Weights of a small self-supervised image encoder: widths [80, 160, 320], soap at rate 0.0013.
Rows from block 9 of a small self-supervised image encoder, named by matrix and row number. Rows with one number within an expert belong to one neuron, the router's apart. Each number is 500 + 40 x the weight over its row's rms, rounded and kept within 0 to 999. All counts start at 0. Numbers have three digits each.
After each expert's rows are labels from the 100 images, of 14848, where the router gives the expert most weight on average: "top examples" is what is common among them. Only what is clearly more common there than usual is listed. The data: photos with spoken descriptions (Open Images, Localized Narratives). In brackets: how many of the 100, against the usual share in percent.
# router: router (model.blocks.9.mlp.router.weight, 16x320, trained with AdamW), inputs 160-319
# up: expert up (model.blocks.9.mlp.up, 16x80x320), inputs 160-319
# down: expert down (model.blocks.9.mlp.down, 16x320x80, transposed), outputs 160-319

# expert 4
router.4:528479484479415544451500521533475479447450521518538522456584553403533467473574457512491540427603510502485520561494486440556481466501503533489495554550529521531487515427501521585523521478454540505460462460495519605510462447440457524464415474533542469496515478481486523462473476502502498539552482531471504462473528552443472487526541540535542458512541515510543484468423537450486451507550488504491517518481519513566501510571505566465471515554466532396453483508506510528463542487563462
up.0:478501513513491498410467549563530444441514522464555468453487484512478573427517501493485500446535476507442541443493496468522467539632538486499457480509555490505532483511480531541501511519439538515495566509541521525545459500533460544549459515526478483575536493486512539481391539496558449508469576556417528447497500499510543497436567522492507439478494515612458481512495481504524436503495538509484475471443526511527539423494497538571524454569482537446458488517535449530483491513559547
down.0:434457454498440490509509465525529495513523527516485557504523457531491475504465587558447385462505415509467520488547493521505486456532502553559478455529514437535418490487511466519517521528460491520511440470474491502470531434522448547504493523503406480492472481449544567503556483612488489473530563497458419547548538550559419512519449492451452543468482479452525482597517511460472471521488571455536549462437460467478511449509445498568527475548495535485515528509448428500482570496514529
up.1:500515531535551532538508590450441495503505502432533544436515566508479483468512514470503438528522450436521468537513489427508629421509473479446539516536569588521459451474439461488443506557464457441508457476558513533508545465510479532469483564546515426539570514537462435492515520491450443460553516500574453468537530592484591509496469562544467413471490447497518568525552554542492465478538479571434463441481437496556497496456546526622457475495542479538520506510501481509502551449527537
down.1:463513483441515500527509548429596443535521524472485453494483429525453528505564552553483527467518471458539568451490460512501460499487452441510560428480517478536541512519505478515514569445454506492512492552545552485555484524453504426566526471536534512463595460556568489502457497473445465463538476521504488448510482465409452542535503526532489532503536588413485547465564520539475463489556495517516501491522504537501475517511529538514492518569514509419499495454527441517481564516483464
up.2:507500471498504485469507516507498459488561520478525495418492463518492617487473433486500444568465482500446460505430568537507517556561491513499520482528451446463538591551447430500481478539431478467510511494472400430568571492543534430470567444478453569475508463542548499535535469448539514471488508481467490538491537537589489465525448517408417459436451413508512513484459474522497475517478464413492566526477553499479514499443478490552473510528477558495548513522529507547516445501457512
down.2:522518506584534465480514527505470482513452533526483482503581433489507547491467500551597529436500527486491514513494570537520440477561546530575507510446508512466457412504465453497497529497535497543582468493475558606456429491438467482469511556455498490508459451512573562518460446467531596492439497550564517415450532417472512458472489572440514527491572502538543537536479446475448500549531436517559517487499461502487437493477445407507512500520524522502554527546477494522481571504504556
up.3:555482547521463545461430479423450477524534500464527522540549478486603541563491562475436479490539488486451508506493530533495498479559462531498433510513526506494482495482544429521528395507482518504473504463526525504475495559472463511540579536508506544569464394526442502516420499461505542580445550449467484437445563523473493495557514561510494445519492486553468517493511465455544511535490461560511480550497539519509437500525558496516510427474493473476494495501545517456480539497428473
down.3:521497492495529422485473529495501560554471481481505562488582484489476446551532485514468561498433467478464561540417525486555470504538444477521541461458559438498536488436493559416528456532516480507503465454524545539554466592473496520553525523457502519486482482523464397471510542461494454447514558538509489491445458497549575533511546523436558481570463465508471569505501518479497540481514462464527516501463481547510474554567506519535504578464461449474439498469465540446481445482531467
top examples: text has "white" (37 vs 11.7)

# expert 15
router.15:531438542523471467492498599456492442543553450524486530453491495505480494510458540476484463534364485527524487464521523483511490513521512444502488487447430545495513506503462518583514559488543507516517474467422506487536512479489369545471486461533540572565491489481524493500471475510476473522455507516540471541531516532500529512536444574448571520491463438488464494550490486510553496494464503563445501472517490456464522483425525621475520563448508515524464530479475495488493403538470507
up.0:544417549475537541492555514541491431476526474487485491450501537507508448493556470533482490483475498576530586594435514414503450586498491481557486482529512495521404460442561451450527538515474522547496499488494497552509426457486474472454522542497617505498518516452514486558524493524563480513504523487477458500491524506469519467505499420451542493458560532513462532477439489475436528458450489475547461547498519521503479550559529504480470465500552494418486437539517474485494572401513506
down.0:493550485493489497468524510514528499507546505550434536491543449413535600552520566543510498486519446487468478547507467488418511465513537518516485516494538520500517511453541436517523504573483540490497537538487534457527484466540477394531512424522482509525462492565594475580478497511437545477520486479514526491460481563479505376548562507456454472540513564503564494523497516524518495581456461566552474501541516502512417492435549471570511476496534466509520493441556476490505529453468433
up.1:455475511421584466525554508538448562525486490463440539581463498476476509536551520490513493477484526461541505555542520432500522432432524462501515493501484515473466550499436453455539455491500593506496462450466514493524489537480517533506477464605491501454510581442514491516450518469424552521475553522498458482522490562466486463455478513542461507448405439498471498493525452484494527480543533450532406517521486451518477528418463466457450520503456502507509534489540556526493447571490539
down.1:494475491509476489494427535452515453500496460536568543532508583465523533441583500464466509524545514524459507516536501484500486496572513450562505493460509455486511507498531503483496455424502524434499523481533511473471468413509506525504493561431442488491445475454534480523591517538501567494533504455499481530505469463431500471394478479473535475486460522524539385560599501448471480489529481463496495508523489503561495457511585523473499537486521433404461532579497496495466499546460481
up.2:473473531477497594473474522422512488499502499540523528443552532466600518477468473505447503516496512521495419492537560530513502425562422492500493556546551542490446503444506536487523456456554460540491544514512523463496529522431479482518445531561483529603519480563533496447516541453547549525498442476512520507507524580489503485566519456483490567506435520503483494483517523500548459494537538406535496442525483509508493522529540544496478534527522512510512496479576524442532451460531500
down.2:466476522475519489495501500557506412508526491474526466478443427570499472503454458529442462508488517569474526499566501487479438480499564512517481495495485427470504474409461481555460475540460530491534481496462420464502544480523546567450445476583464553500522513558471520471465501517467494468469473557441515478502464583538526501427448490473494527466478511537527462525590523410494507423480560532475530493502525517539477451481589511489486494483445522467512511530522492432515481447513550
up.3:420543540484470465494455519534502458463459470504489447578498535557433530529474519480523501485477507540496566521555475446465458467500541586507551518513481498574460515558463587521508481472521572558469522500497510507549487465539497516511508525584538532426534447542496536466470545525447532439470485521521492443475506502500489537464487487443539500517605482501594539572449476497506478447466473482502510546538470513441466571483531516507506501543454478550408449430471459548564439511611529
down.3:562499484481556516515540529473481495456519548537449513547496524478467417453461428493553548562514494554514506526478530471522439536552459511613490548502494499520453546516506532529527588498512480522619520502472470380490526497503422462537461490529470494477511472518486526425490474469520521521573487459513519449512473447543568496522524491499560540523512507456439543507517587446528487488533504526548443502506516509549639489487585457522488478468516502479454452518481484480434526447564505
top examples: text has "grass" (27 vs 9.8); text has "ground" (25 vs 7.5)

# expert 8
router.8:537494429549526471477463519464544545492475406531507549473407406549504525497503458494447448510555548498512547463492529503452476536538587398527508480485494460461438503461510479465378593440444531434512511505487553462526572544439520511506495482561541520469520573522530557499532492554495561478471563522549546481546472484478463520453485511535518537556442473487477476458562566499483564426523534508484510540467501539474481473543478481512428601482498531463474474487459445483518547492551451
up.0:517392435474484600579523458412524526484473517476448461494500542540437464501488477496452573504502482498435460566420501557449516480485503532501434526602475451468550516521575488438523485467523484468480481497472534448558434480491513506583423563496446521482439471556566451515436449490580480496534428534501504560485488488501462497523471452572431507566459542492445543505547412533440533480533460477517495530509524517553447534521495566522520537499484455478509535529548572435500495471529502
down.0:491493431476502498462449502494432544427508529434529520542517488535500522518494459517493490465531568474486461567518454505476540549491497561463442493515523475445472444445520500431416478540562523458502561504504405522509406505504475444478494486466452442500474538462486493392571494410429492452501488478530480489480491508516468475560472507530568557576542513458456506530511512503481462392476482465561436479471523502469605449515543552550509496537570513541529521494542540514467477539495448
up.1:566553482428494500533552476514481468528555523456501489516453467530458497502469515453427521451545500504491517467474548446397471482507509487472445396485508495461487507495447502487527479538492581492515548571558499461432520512497519553448528496441430490542454452465498489432475557563539515506490525488565408533564510443546460444529513484499539426559443461535541506528487470476471540550453491475516531512565536506518449454555415483539490531516469476477469480509537424475527501568511547
down.1:496459570534606487519484423510508530504546522482549457477544479539449449449500597469467505578530471505453522514503522449520544459518442506511460516441516468526498529432509470480486609520554563444433471505608474476424429494498498480549437478478442473505527511483476508555441526495539436507426475510463468481550519497581484612424490432483480516491540486582435500544459527457459504504482539518534530481513457501481583525428471547463496482514503569504474471557481462450533541519434487
up.2:527484506488574488433530497503461466456514516534484442504580474442434439533511480462451504476581519555446540496511461468532535520497498476511470565541481565482451446552438501532530468415440556473545485487551552550537499525498487554515495462475509527472513494523533570463417580528458502492523512459466499471567573459539490472530466527568457465466516506526503484522500481473516469472474495537465536463521455447561451493404487507498570499531504481527436531474481476466516445526517485
down.2:429508513441452526493553443538488511558501499527414541505455407425524503484466465443559536505515515458570519477530508520411566470525491483504488537529547512498463515532516481484561544555525538531487422496505523530522539518493507545465492489524559529477480523443572502545538548468503547467447471512479540539484539575416443530514463466488529471482505462478491501533511474536464516533507461506482519503545451458515496595515600464502475437497532449472552482590434532499480552478528513
up.3:504515545511487572544543500486524503501529479461539507491490550544524537566529514523507487466539511499445550458415610442573575509461519518495494459456621458543425469507470489531525541558542511477442489477480489472499507482458555493536492532439498510508536443545423464491552539536525479441477520473525571520515505522587461462518571565567466438459529567524505494585479525470457492591527554561475522583543496523509575522495435489470455529440485404458448407485457472475500517536525461
down.3:539480498440565510485526425533511543494488555493447483527533403508527513476565441495533563505499442565407550534459495531488466453467472574462567542567467458475500507516463497587486502506482554533552527463532553516481525495462559542487455521498502491493472575539519584498448546413501551438464535465467505554471521469491491520461483452523480469465489424530484480475476543498557527510501515482502532549539465499562533499492562512529507524480506486535501451523539512461538575473519632
top examples: text has "plants" (32 vs 9.8)

# expert 5
router.5:449454483471552512510614511508577534463537511478527432496421513447509592478497528475535486495403526537584494551539522527574514486495389500511526504484431506525553498524486455550573562579580525458518511516458478535476500452532492440515559503491492569466431555467462525526543505522500496459463450515482501557475520455459486492490519517489490507519507507481513472525544451490468513468444498456513488517520526526456487580491559513508510420546545480530565522415510470509519471513450586
up.0:487478548522421466456494482552412442465478515525530477542529488510511510468534527492478584541442493500509548539526540468509449580521447497506518604517532613460560481514535491534480440538446510479523444489512584471460464566483541489545499546562437534539448432544499536532568514474563564560554533580539518511510495454548546498488558535517500475487536425512474482425493532505455448505538476510465556520478511526532539511497503512454515508510524570516477485468560456481437502535465525
down.0:546480486546506515551549507512556450492534530443465423500502505507508566472491488430482519543433485562498500490544502601552481430544466416485450479528466525441436484467458553469530531487523544505512524480427454579471522461532539545462462445494528506493445548568495552492450468458463559493527572422477454477498480540463516501507497472432501470523510543552500530493432472492442545478529521470467527497492559380519415591547520511493535515451486444509505549517491488465480453457538465
up.1:418478520590499561518467540527483413558467542476449468579518505490478582487453467556482464517489530493433454527518516545571511499438484454476465479467504479468542472470553459501480501488522504478543533435493478507471498462501505540583446509538431460520492517488524535503498537530533530487526520552473508527510505541479505472465477484475470499496585582432520448474449505496533450517524439503550465485439502489555476579497518614564444457510515465404509498530570515486498488473535458
down.1:443495457463560467500493533468500577551549437489528475502416524524496427519467588486492453538528514516560510451496491479495496548585509605518470542519494544516484533529476527494493571490528483548465517544471475518564505430537515516500523466512551529516488497462492568532502451482537510527485492566522412483527487512501496518511446504557484458533450479506556522607492430505490544495502522468461489486485514488503463486460539475487576403531473515554488438557520610527548550513493565
up.2:442445535537594507510513453497595457512484490524513484464545469564498543540562445537461518563565497533536490479474498400521480500546527471440475532428505484424486513518476524507511547491487531530471497464481582534486484521463520449521476584502568444523505456530502505515464556495526498506486445544490488488461434545492500569531546490478519488539468540504539504463494529471446510563543445478422512523474449457505573452543594552527435465502420530479423506507551487487455487468452455
down.2:414494528581508466523532459454522554423558464568500487512548481560502513497513479489469567556563550503486531483558546484491498587490481468447536493457505552481618471577491449516476516494553458510494460468536548522530457437590544468549576514518472470453443499518517499466451516528508479500517482573491505544479499434501484445504529469507462468523509440491457492435462561492491494490449469510535533396568569522517507435423492460479534513542523469452532463479492552490508466416464421
up.3:506490469456502462418437520429513504533499504542402479453570494492538467444489518461468529440521507516497503584466524482507537557525514489532538501490549559530543453443505476570427533524455491514517486486457493575546529532589555543454513467515486418589453479440519449503508536513522413525422574462403462552476467493519497529533484492456568490501507452520440519524479500523522473566468452483394542549567496488484469481561467500467537542562497517512470497480525428484493470487543508
down.3:427496518522527528593508531540532531512503495548517468547476493398494510502476561544516462416556463445503442466412476517490512520397495536503470545468512491454497498486489514550539514504509550502502423512510563508522500484500570567502415472521552480515495453496471516439488517500459435514545465509463478463488546454485513469546561418537528445493503392467465545526538519510529493479574492509489531479465541485445496534420494501538495525578505605578474520418538539448455456589447458
top examples: text has "man" (36 vs 12); text has "holding" (36 vs 16.2); text has "dark" (28 vs 2.1); text has "black" (25 vs 9.6)

# expert 12
router.12:525502453518552467477500453491491498474521500489446483522557487596518440522516493509506531561448479516520461573532482557482553531485440505493513478496565489537542544554541442448525494523431444525463523514463481521429559493553524445550447536469511511459566502531556531495514532570532528497548495553436482438488463449446461474435564496458479464504514538477447513512467486513482528438559574524559522495399555507555503484527455447450500440553492417418506477497540504525512537507479491
up.0:521529517539510536406433511513488483500519449512480442444464537481460452523571505471491547435543489484526533497474545534453534491454464537477461517561579536467569511459567533545441447545515522537530500518474450492493519501512532558529552527504474498485543540486614519485510576551562469557397487475531443493435497516566527475482548511482424457587480481540488544478443507480529564535525530480423466552469515509444489450500497446469513504488509505468487436474496514474486412499518502
down.0:490438474493486499490506535520452530564533511551521515499465488570484525468516564511489482504552440519542438475543454479479536496621491501428529451450533551542488495527513495439550507508494502464559461511509569499559453437528482488506488486518505527504528483416541491454515521509527530475494468596499579454579496482469496475506511500554447525503416424510504440475514490511509439482471500562436524490443481470531502559551488536523471434536523487556439469513483553468482554470520494
up.1:506492503490463541470465527550509507543533475445567520521494507397536537601533495532532501545451559437510471536510430522534550460584504445508450567563465507468524516524575427478486497512540573494497464511546498488416485490453478411457532499561506511521477553546453575500505577480421519502561464567487468513517463523497528502515452504427574484453391406522507509474452502539515492544513511457468442441522535477557481466475492471531507514620514448526512498495500510552508429488505541
down.1:480514499588547540534524529475499526498507566470539480584502459541486527487538486536430525486497550547528527531501554540557547559539547512487504487561516441559461505570470511460491497516498528480440428492525579477423496449555530440571499490494521518451541449434457530442530437483509508556478557514531515520551478439481526497494530460507393447516455502471456505499469583533508528531476454437513506482491483516468524524532487503536479535529501415478561476476480486495469551477397438
up.2:472584501470512536415483384465536517502500531557489480487437587516606561458550477494473533526519492460552446525514532454464516432488490520487472488502424489517430452566528439530572463456527468488469580546456503480494513565485377506526495536445528480459544555549483470556565523534512520502461533446472510466520524458492514489491517541539507512484458524445571422482499478521500531496503513523527446562496503508462552448469466594490511502514493509511503509524530491548555429505472473
down.2:461503546411516522480542478514565501481494503447483508496529512480522522510465465446458464500470505489518485487490479532511518486483513507503492541496484505486485549485459562600512564452450523492585487529552511454441483529470477543458537432504501431497509555485490549462510465486494457516501553519477505557459467538538400386560496522473522546547521502574477494501443551550488556489400515499486472518506489480525601522492534507444534520554535500505401396566534517521472487530475552
up.3:488536491455470463425471550526465543458468531455503480533531505530481535441522539436513516477471539486501509503465566479524521477493514512487571460502437554517536517502513459506467459517408486491502557524431457509489491480524455482615423547520506498519591452507525550470434474489503500480531453497535456466518494484498483485484496533542500506555497523488461523494495553540422489481503449501475485562556530494457520504484473550483448461534440532416489519510550459572532463590522567
down.3:506589491433526474548507498495505486601526484544445545533485485537486447467544491489503550462497557498454521542579516528461511498518485512517550544491510568457494478470517487506558464576480524494428514528518516511473478513466469456464514487461468505526509492611522606502532502527569563506464539518442460461453484495483571582463564521430498489496517440444564512510469469519495482496597502476482500455547471458496452691553531444523578501524517434469581523468458477458537437556541498
top examples: text has "wall" (58 vs 19.9); text has "sitting" (36 vs 15); text has "table" (35 vs 12.7); text has "man" (30 vs 12)

# expert 11
router.11:455481475485492445495508498408474547566530534513462485561486466494514516470480499491442458502365520439513558484492484488594448549486542480522525551437473470434382439517540588471464472451461462516508569440506541504493483483426491540514493484526530453443527426538549537506508463426531512484472538504523474477542463453587497623501506504505498458535558474462511499541453531548495529535542465490540478461423527480508536469575464491514534578466500487497527555542432474463490501521484494
up.0:493421488483461505550513521515561552435464533504449470490584567521534479479497501444481530524511544443523621542516561487557490539551408496505478471550552498497569505545520499475507496434539492480523458539466445460504525544410488440447532524543451486447541420552483478521482545453446522442448443490460498519528479557465376527492506519401487515498479549495501544516496517501514524476512421498462439487562491501511448540536506554509499503462595464513557482528474548456492523560466533
down.0:494492441521481449464465577555466404515569558475468542534503476484518421417512498485469431540430495477534462488544532490503514525499509536477476530528508473484474469496559471603460489478541497496491459494555530505512485541519534466452532507580511482473475445443509487547513586514500556485517535451560453442502565475500498436497520449487502527507494488517439457493542471508483521450489540440469436482480470566476501529514529484492506451465560434586571485514556455480548409519495535
up.1:534509485570486508457385531470410427557534469544565505495529534438543504437508517523534514489470446553498488499508486559476481480418566419508430491490465490461568554507471462491522461498418473512538464505503456564549457535443521544472498532531451463521535520486616488481483591464514574443495541483580438485583482497493541479506463582526503396527494501484530497518553503542548541531504479543499522513463426501426497481487528524500515507516433481512505493478522433523547425549464490
down.1:530473443495447536529458487502560445503496505530426477516480494519514488528486528588439465494468500456537565531514506496493535442477436526482521482469491521412455538530493548497539465529471530503505485506506498538449491533508562509492456514515483465412449507489581518499527506585511486554523450468411515484526580535483529556543552483502459580448490538494524519560582445491432429501556541526508461425523491441433470588507478498516509455541515514463452412498466465456499547488493465
up.2:485543424573482483498549494529552508511519509509523563528466618491541510460473486553593537435570478449478551453520517504483471620538503541439527500553432552496544563478477538491537465530483518555530507439472547482520533486496431568524453582470461448516446477481487528526435458432419485464583485483556462477457536453515490481564477503500438520455550517508509468547495532511502499523513547546456458442519502567526539451514483498528495477523468455567547561550523493520462551512588477
down.2:520445485480453437386506504448464479560525434522578531454473517499488436443448564591592451520476563508508534480511567534509468488517537510540452432459578504487487508546552448513565522498527441520463454465488479453445551563546410498503508502460542568562494466495485495380535488508532525507477498463452506495484499504513498499530507583483477495531528494561495438492507441530469439479466511493503457532561492502533467468517476466479516439456469467499446479578429514480470581558460500
up.3:495505502507410517463485570518509566537447544529470569521476461539566538475534416486501519542448479498583390468464520466497497580505521509500541554447446505573528448511458460479484494537583456467469536551548569490483484514551511517482478480483506423476542475495578431514433480482521494508495464507445513559468509519500481538387428483542549510534500474541419472511475476452456502488441471552486487566454494484518438490533551506498462547476538458506577569526528483545473482448547477
down.3:457538564525557454606474551511597489485556438468440562460488451500488508514530552518507500479474504489529562475601506487520486547496561522515455505467511544511445498451487519413463521415484530518497460513446507432571548511503534471507520518452449473481521547461449438529467506518533565451495445539460411559483530569587502480526493577522468479490468511504490523491478539526549487566463504494510509504491493509505525531474494513449499564485505437461496549526484507426458570352509545
top examples: text has "trees" (68 vs 27); text has "grass" (32 vs 9.8); text has "plants" (25 vs 9.8)

# expert 9
router.9:448490518470498565478567450505515520531523565582510445481502474507526466494457527463501579553513510508458463458481480524623482499572547478456515504534590457505485497578527551508455422620457494513476518458526503521509491509530562555503435510507419473459653518612483517474522528465520491515531492530492485509506540487511485444520614444487417487526481544477487485377452531496446466541520515547516499507474512455542505505483468454503517341506498495564516447502554486546497498525475422
up.0:448509518462477584350480500466514519467548559571503493490538458421501486502485546460520526458452494495480512484464450507578461460499541451539474516486452483517462529522515447532599516474585514481468523503495475487446547514553526505527415503552418461540520483506466473477517546452525513573508492540493545532533536559490437482500486498523533491446509545399522552448479481469503465587431482457482495467508509416497542465486482480512450409544467441580504524495430550536511567535542512
down.0:483515547518493523436487549476530552531430454482517493538512485568553571490555513449457506514507553500503535496479488538542518490487491430446529403543497489540519548442568545451513561519484435427485476508509483477471518523489599527449533533489505496509554502595423526534466459559447462496465479513513453550545512426504510548478504538473506546466409453508558512482486482571512506457531487458439524492485561493558510529549541514470489531452594475547517528482519495545475528533460496
up.1:493452488518460500435480425509456506429462561482565481523486530453533471505540459534443554470508502528448522505425436447505487559491462475464531538540500527478464546491523479537485453477530510597512559496504534516530507556566489519529541486507436469507496613508469486514511418476511501482499485496454512500543562478503427502652600495432521522492477540489448562516504477492477480484502483483545537588527460455505500558515492515483569472489531415631551522496591526485486535499482543
down.1:455502502513516522468531534447554520453511438502491479486490556526546474437430564544550465461538492482501429504487534554431511509462521556479479570508518495534490390496461555511504464490457465507555423494493522543464528532503502449543520451519528463459512573527494398518537565492542533564518503451439516491473575457526540529488516497489524494550501554537432475491488457466423510506486453480504520486531530487546512521532557488420503530534531531460511543504511504496573509544515493
up.2:485420523443551449453561492476508505484562505471424463497558539467454490456490455524513514484446528487534473582507505502511511472526464482482498500547478487539606499467473463463491434494551443519439570415455484516553480515529540463550458432523441523446498556439472535565510518546566499554487501542472532468499407534454485540453487479499491494514517553562557472395441499493552454471540553477501530533500440515498456520524506508497557511563482513461432458512492497558489518472479489
down.2:492563489516503429530589497507440567504534505471522484512575481471476525560436493560508580574475487510507488428455589495500433588490522544489532501517548491469450510452519470472528487546474518564482561533546426430476476538495494536501538473496421501376517484501517484527540459481460509546462476477468468436432523490520452499514443469423535472465500534515546513508543486535499478540440494525514487467537518480540524411555447463438459493431483504516467541528473542444449521512487550
up.3:457490502564450516526490486577510498534524507474490540503485587539535507491502525476561570536493511507517518485504505536542517543465549539524472527486475515500443472500468556510465485515456505440564382484479516529537506511480531460507430453548485471484501482477483382529607519517537545509504524525521491537464452492495489480463517568445470514540418547579476528429456453548490452528513529548554435475475493456575471539480478506495487497483447418522485448546471446496480503488473470
down.3:538568457551532502537522536441507485466486533478497518418519509501494465459518561541563520520550494480516551520453537542515488489481475524505474445498538434554531529503455432513500514505549470481505543479494492482445517502577565557488455460503518499570516515514460522484486520409519459500485534524459450437565507533473566468554540538513538450515540487545548446570524367455490510495496477450536471501477529533522509452505484452473592425434554483439550519473504487532554503467532428
top examples: text has "sky" (81 vs 24.6); text has "trees" (58 vs 27); text has "buildings" (35 vs 11.1)

# expert 13
router.13:546494470465560521501513584491491573505490506442507536580501469461455475490544496478510552424538479536446480507503445530434587495426468512508520468460470511515485518351472564470573494526477562556514505533541593530491523487508519445530526469463512499515503436440503476479459491555478475456556504419447532554485521552455425491475432557487583528458515493567504523519439468459545405423461530467490506484502531507461563519440483499508531526516467465532425548461469502516512500543452529
up.0:485555539503410461502447470516504475461485493525496499546497443511542460541471514440466530505409488530554472569523520496485538470476495504524411512494502529502516586504482414438488467490468435590519546609484502529520533512524493606491468508477451520518478466445506459491514482504432452470521512514446476437479475522561517483416444538517485500485467490463565553467542502451530534508488405535495458503516513491450519484442517505468375541431458531543459505526470491430470508428495470
down.0:556491484517512595535556536569511551504492496489460544556516507550505513550491482511471506487472507470415474438520561439550438443523515546490491553544410482470536475531495511500479528532531479524532492480495481566510559502484517515460538530543427520496587467551491489528443501451521507491479523554525532523446467523470499433486522448512498506494564509480474533454508459510562445472490492481590527444492507550452538459517523484483482502540503500477512498470425487559491565468522529
up.1:533519446454554570453508470470453508504500465463480493492471545477500487525537401496512568437481463449556451509502443509447461460456551511504538508536540459503473563535484460539464522455462541556483549490490475492559480501475509494495555486514439545553590445553524504502566524550516523520564481490418467462546585516494501500494464477488465529519462515556561538469487498446534539496476558442519468519529479488472522549434491496523519511465545509512486475519490507400482556553502517
down.1:424487550510519497586506491498434543533467528518480554500479555540511455454513525472463455483473452417438528466456456439485502493498521564541502483511437509422463514547537472524472506480483476542517453500486446479438472467587509511476499464478492463510503569510513508501483476472453503559453529492499455484530481525534537506494524526485502475566468529492449485550432476483479569501488487453480426571530496449549421484458485484485569553426541479554491466514428474422460481519446494
up.2:476488428511437516518465461469500527508542514442461482488546467523445536511533514478532471453468529516536506491535456516492463501466609422456483480465607531468544457488547530547520449559463465501520496446564464476490564483505468498527575510462482437488529431593416536506550483551501491468550581469464528439500500508584491468540499512489505512501456573486498532520486480483517433501527476507511469550571493515542429529538507529429455454467438526456514478479457428545457614457493537
down.2:496570505490578539498536569479453480469563477501497449581585515531498456493526421534489508520505454544502548507552540429505573533512479536471481549470507489467520541582456567526577455515484495455471546555577464515460497514456460528505414521510434489536493500516474450423507529512526462487477463517492494525414537539540539458488584492446523538497529453467491453445489541481486464451459467575451517456518470531485468460539562462451432558580522513433490510501567559433488481419552447
up.3:577468471515497459438491547552525495520466455508478445540465502455528536444515522544512425530483550552469564520518540467461473576515557548478502497501443497516555475435554509506516423476563503511523473464503591536441555519428486517522478496509536458558537507507574511538478513538500602427455562498452530453543439608464460489495535504552463494515470532492540461397475521533427508562507508483521512462474504475467542445470489531516515409464574505448503479462471505509434475474497475
down.3:570499496460552471413413550456500504463533558471544534528483486462497487564566548491573485527513478455520492458591553548489511451538467534527495474463542547513473496506461474434528464440545521500497525475495500456482528427483590469436497547491492544461495456450527528471543514483507500519435481486484434522500482512490503490426483462482533496446520510565533459526490505563509483567432459477456512484444459515521423548578536496574546611564518556423567512506455566509485477453513504
top examples: text has "holding" (38 vs 16.2)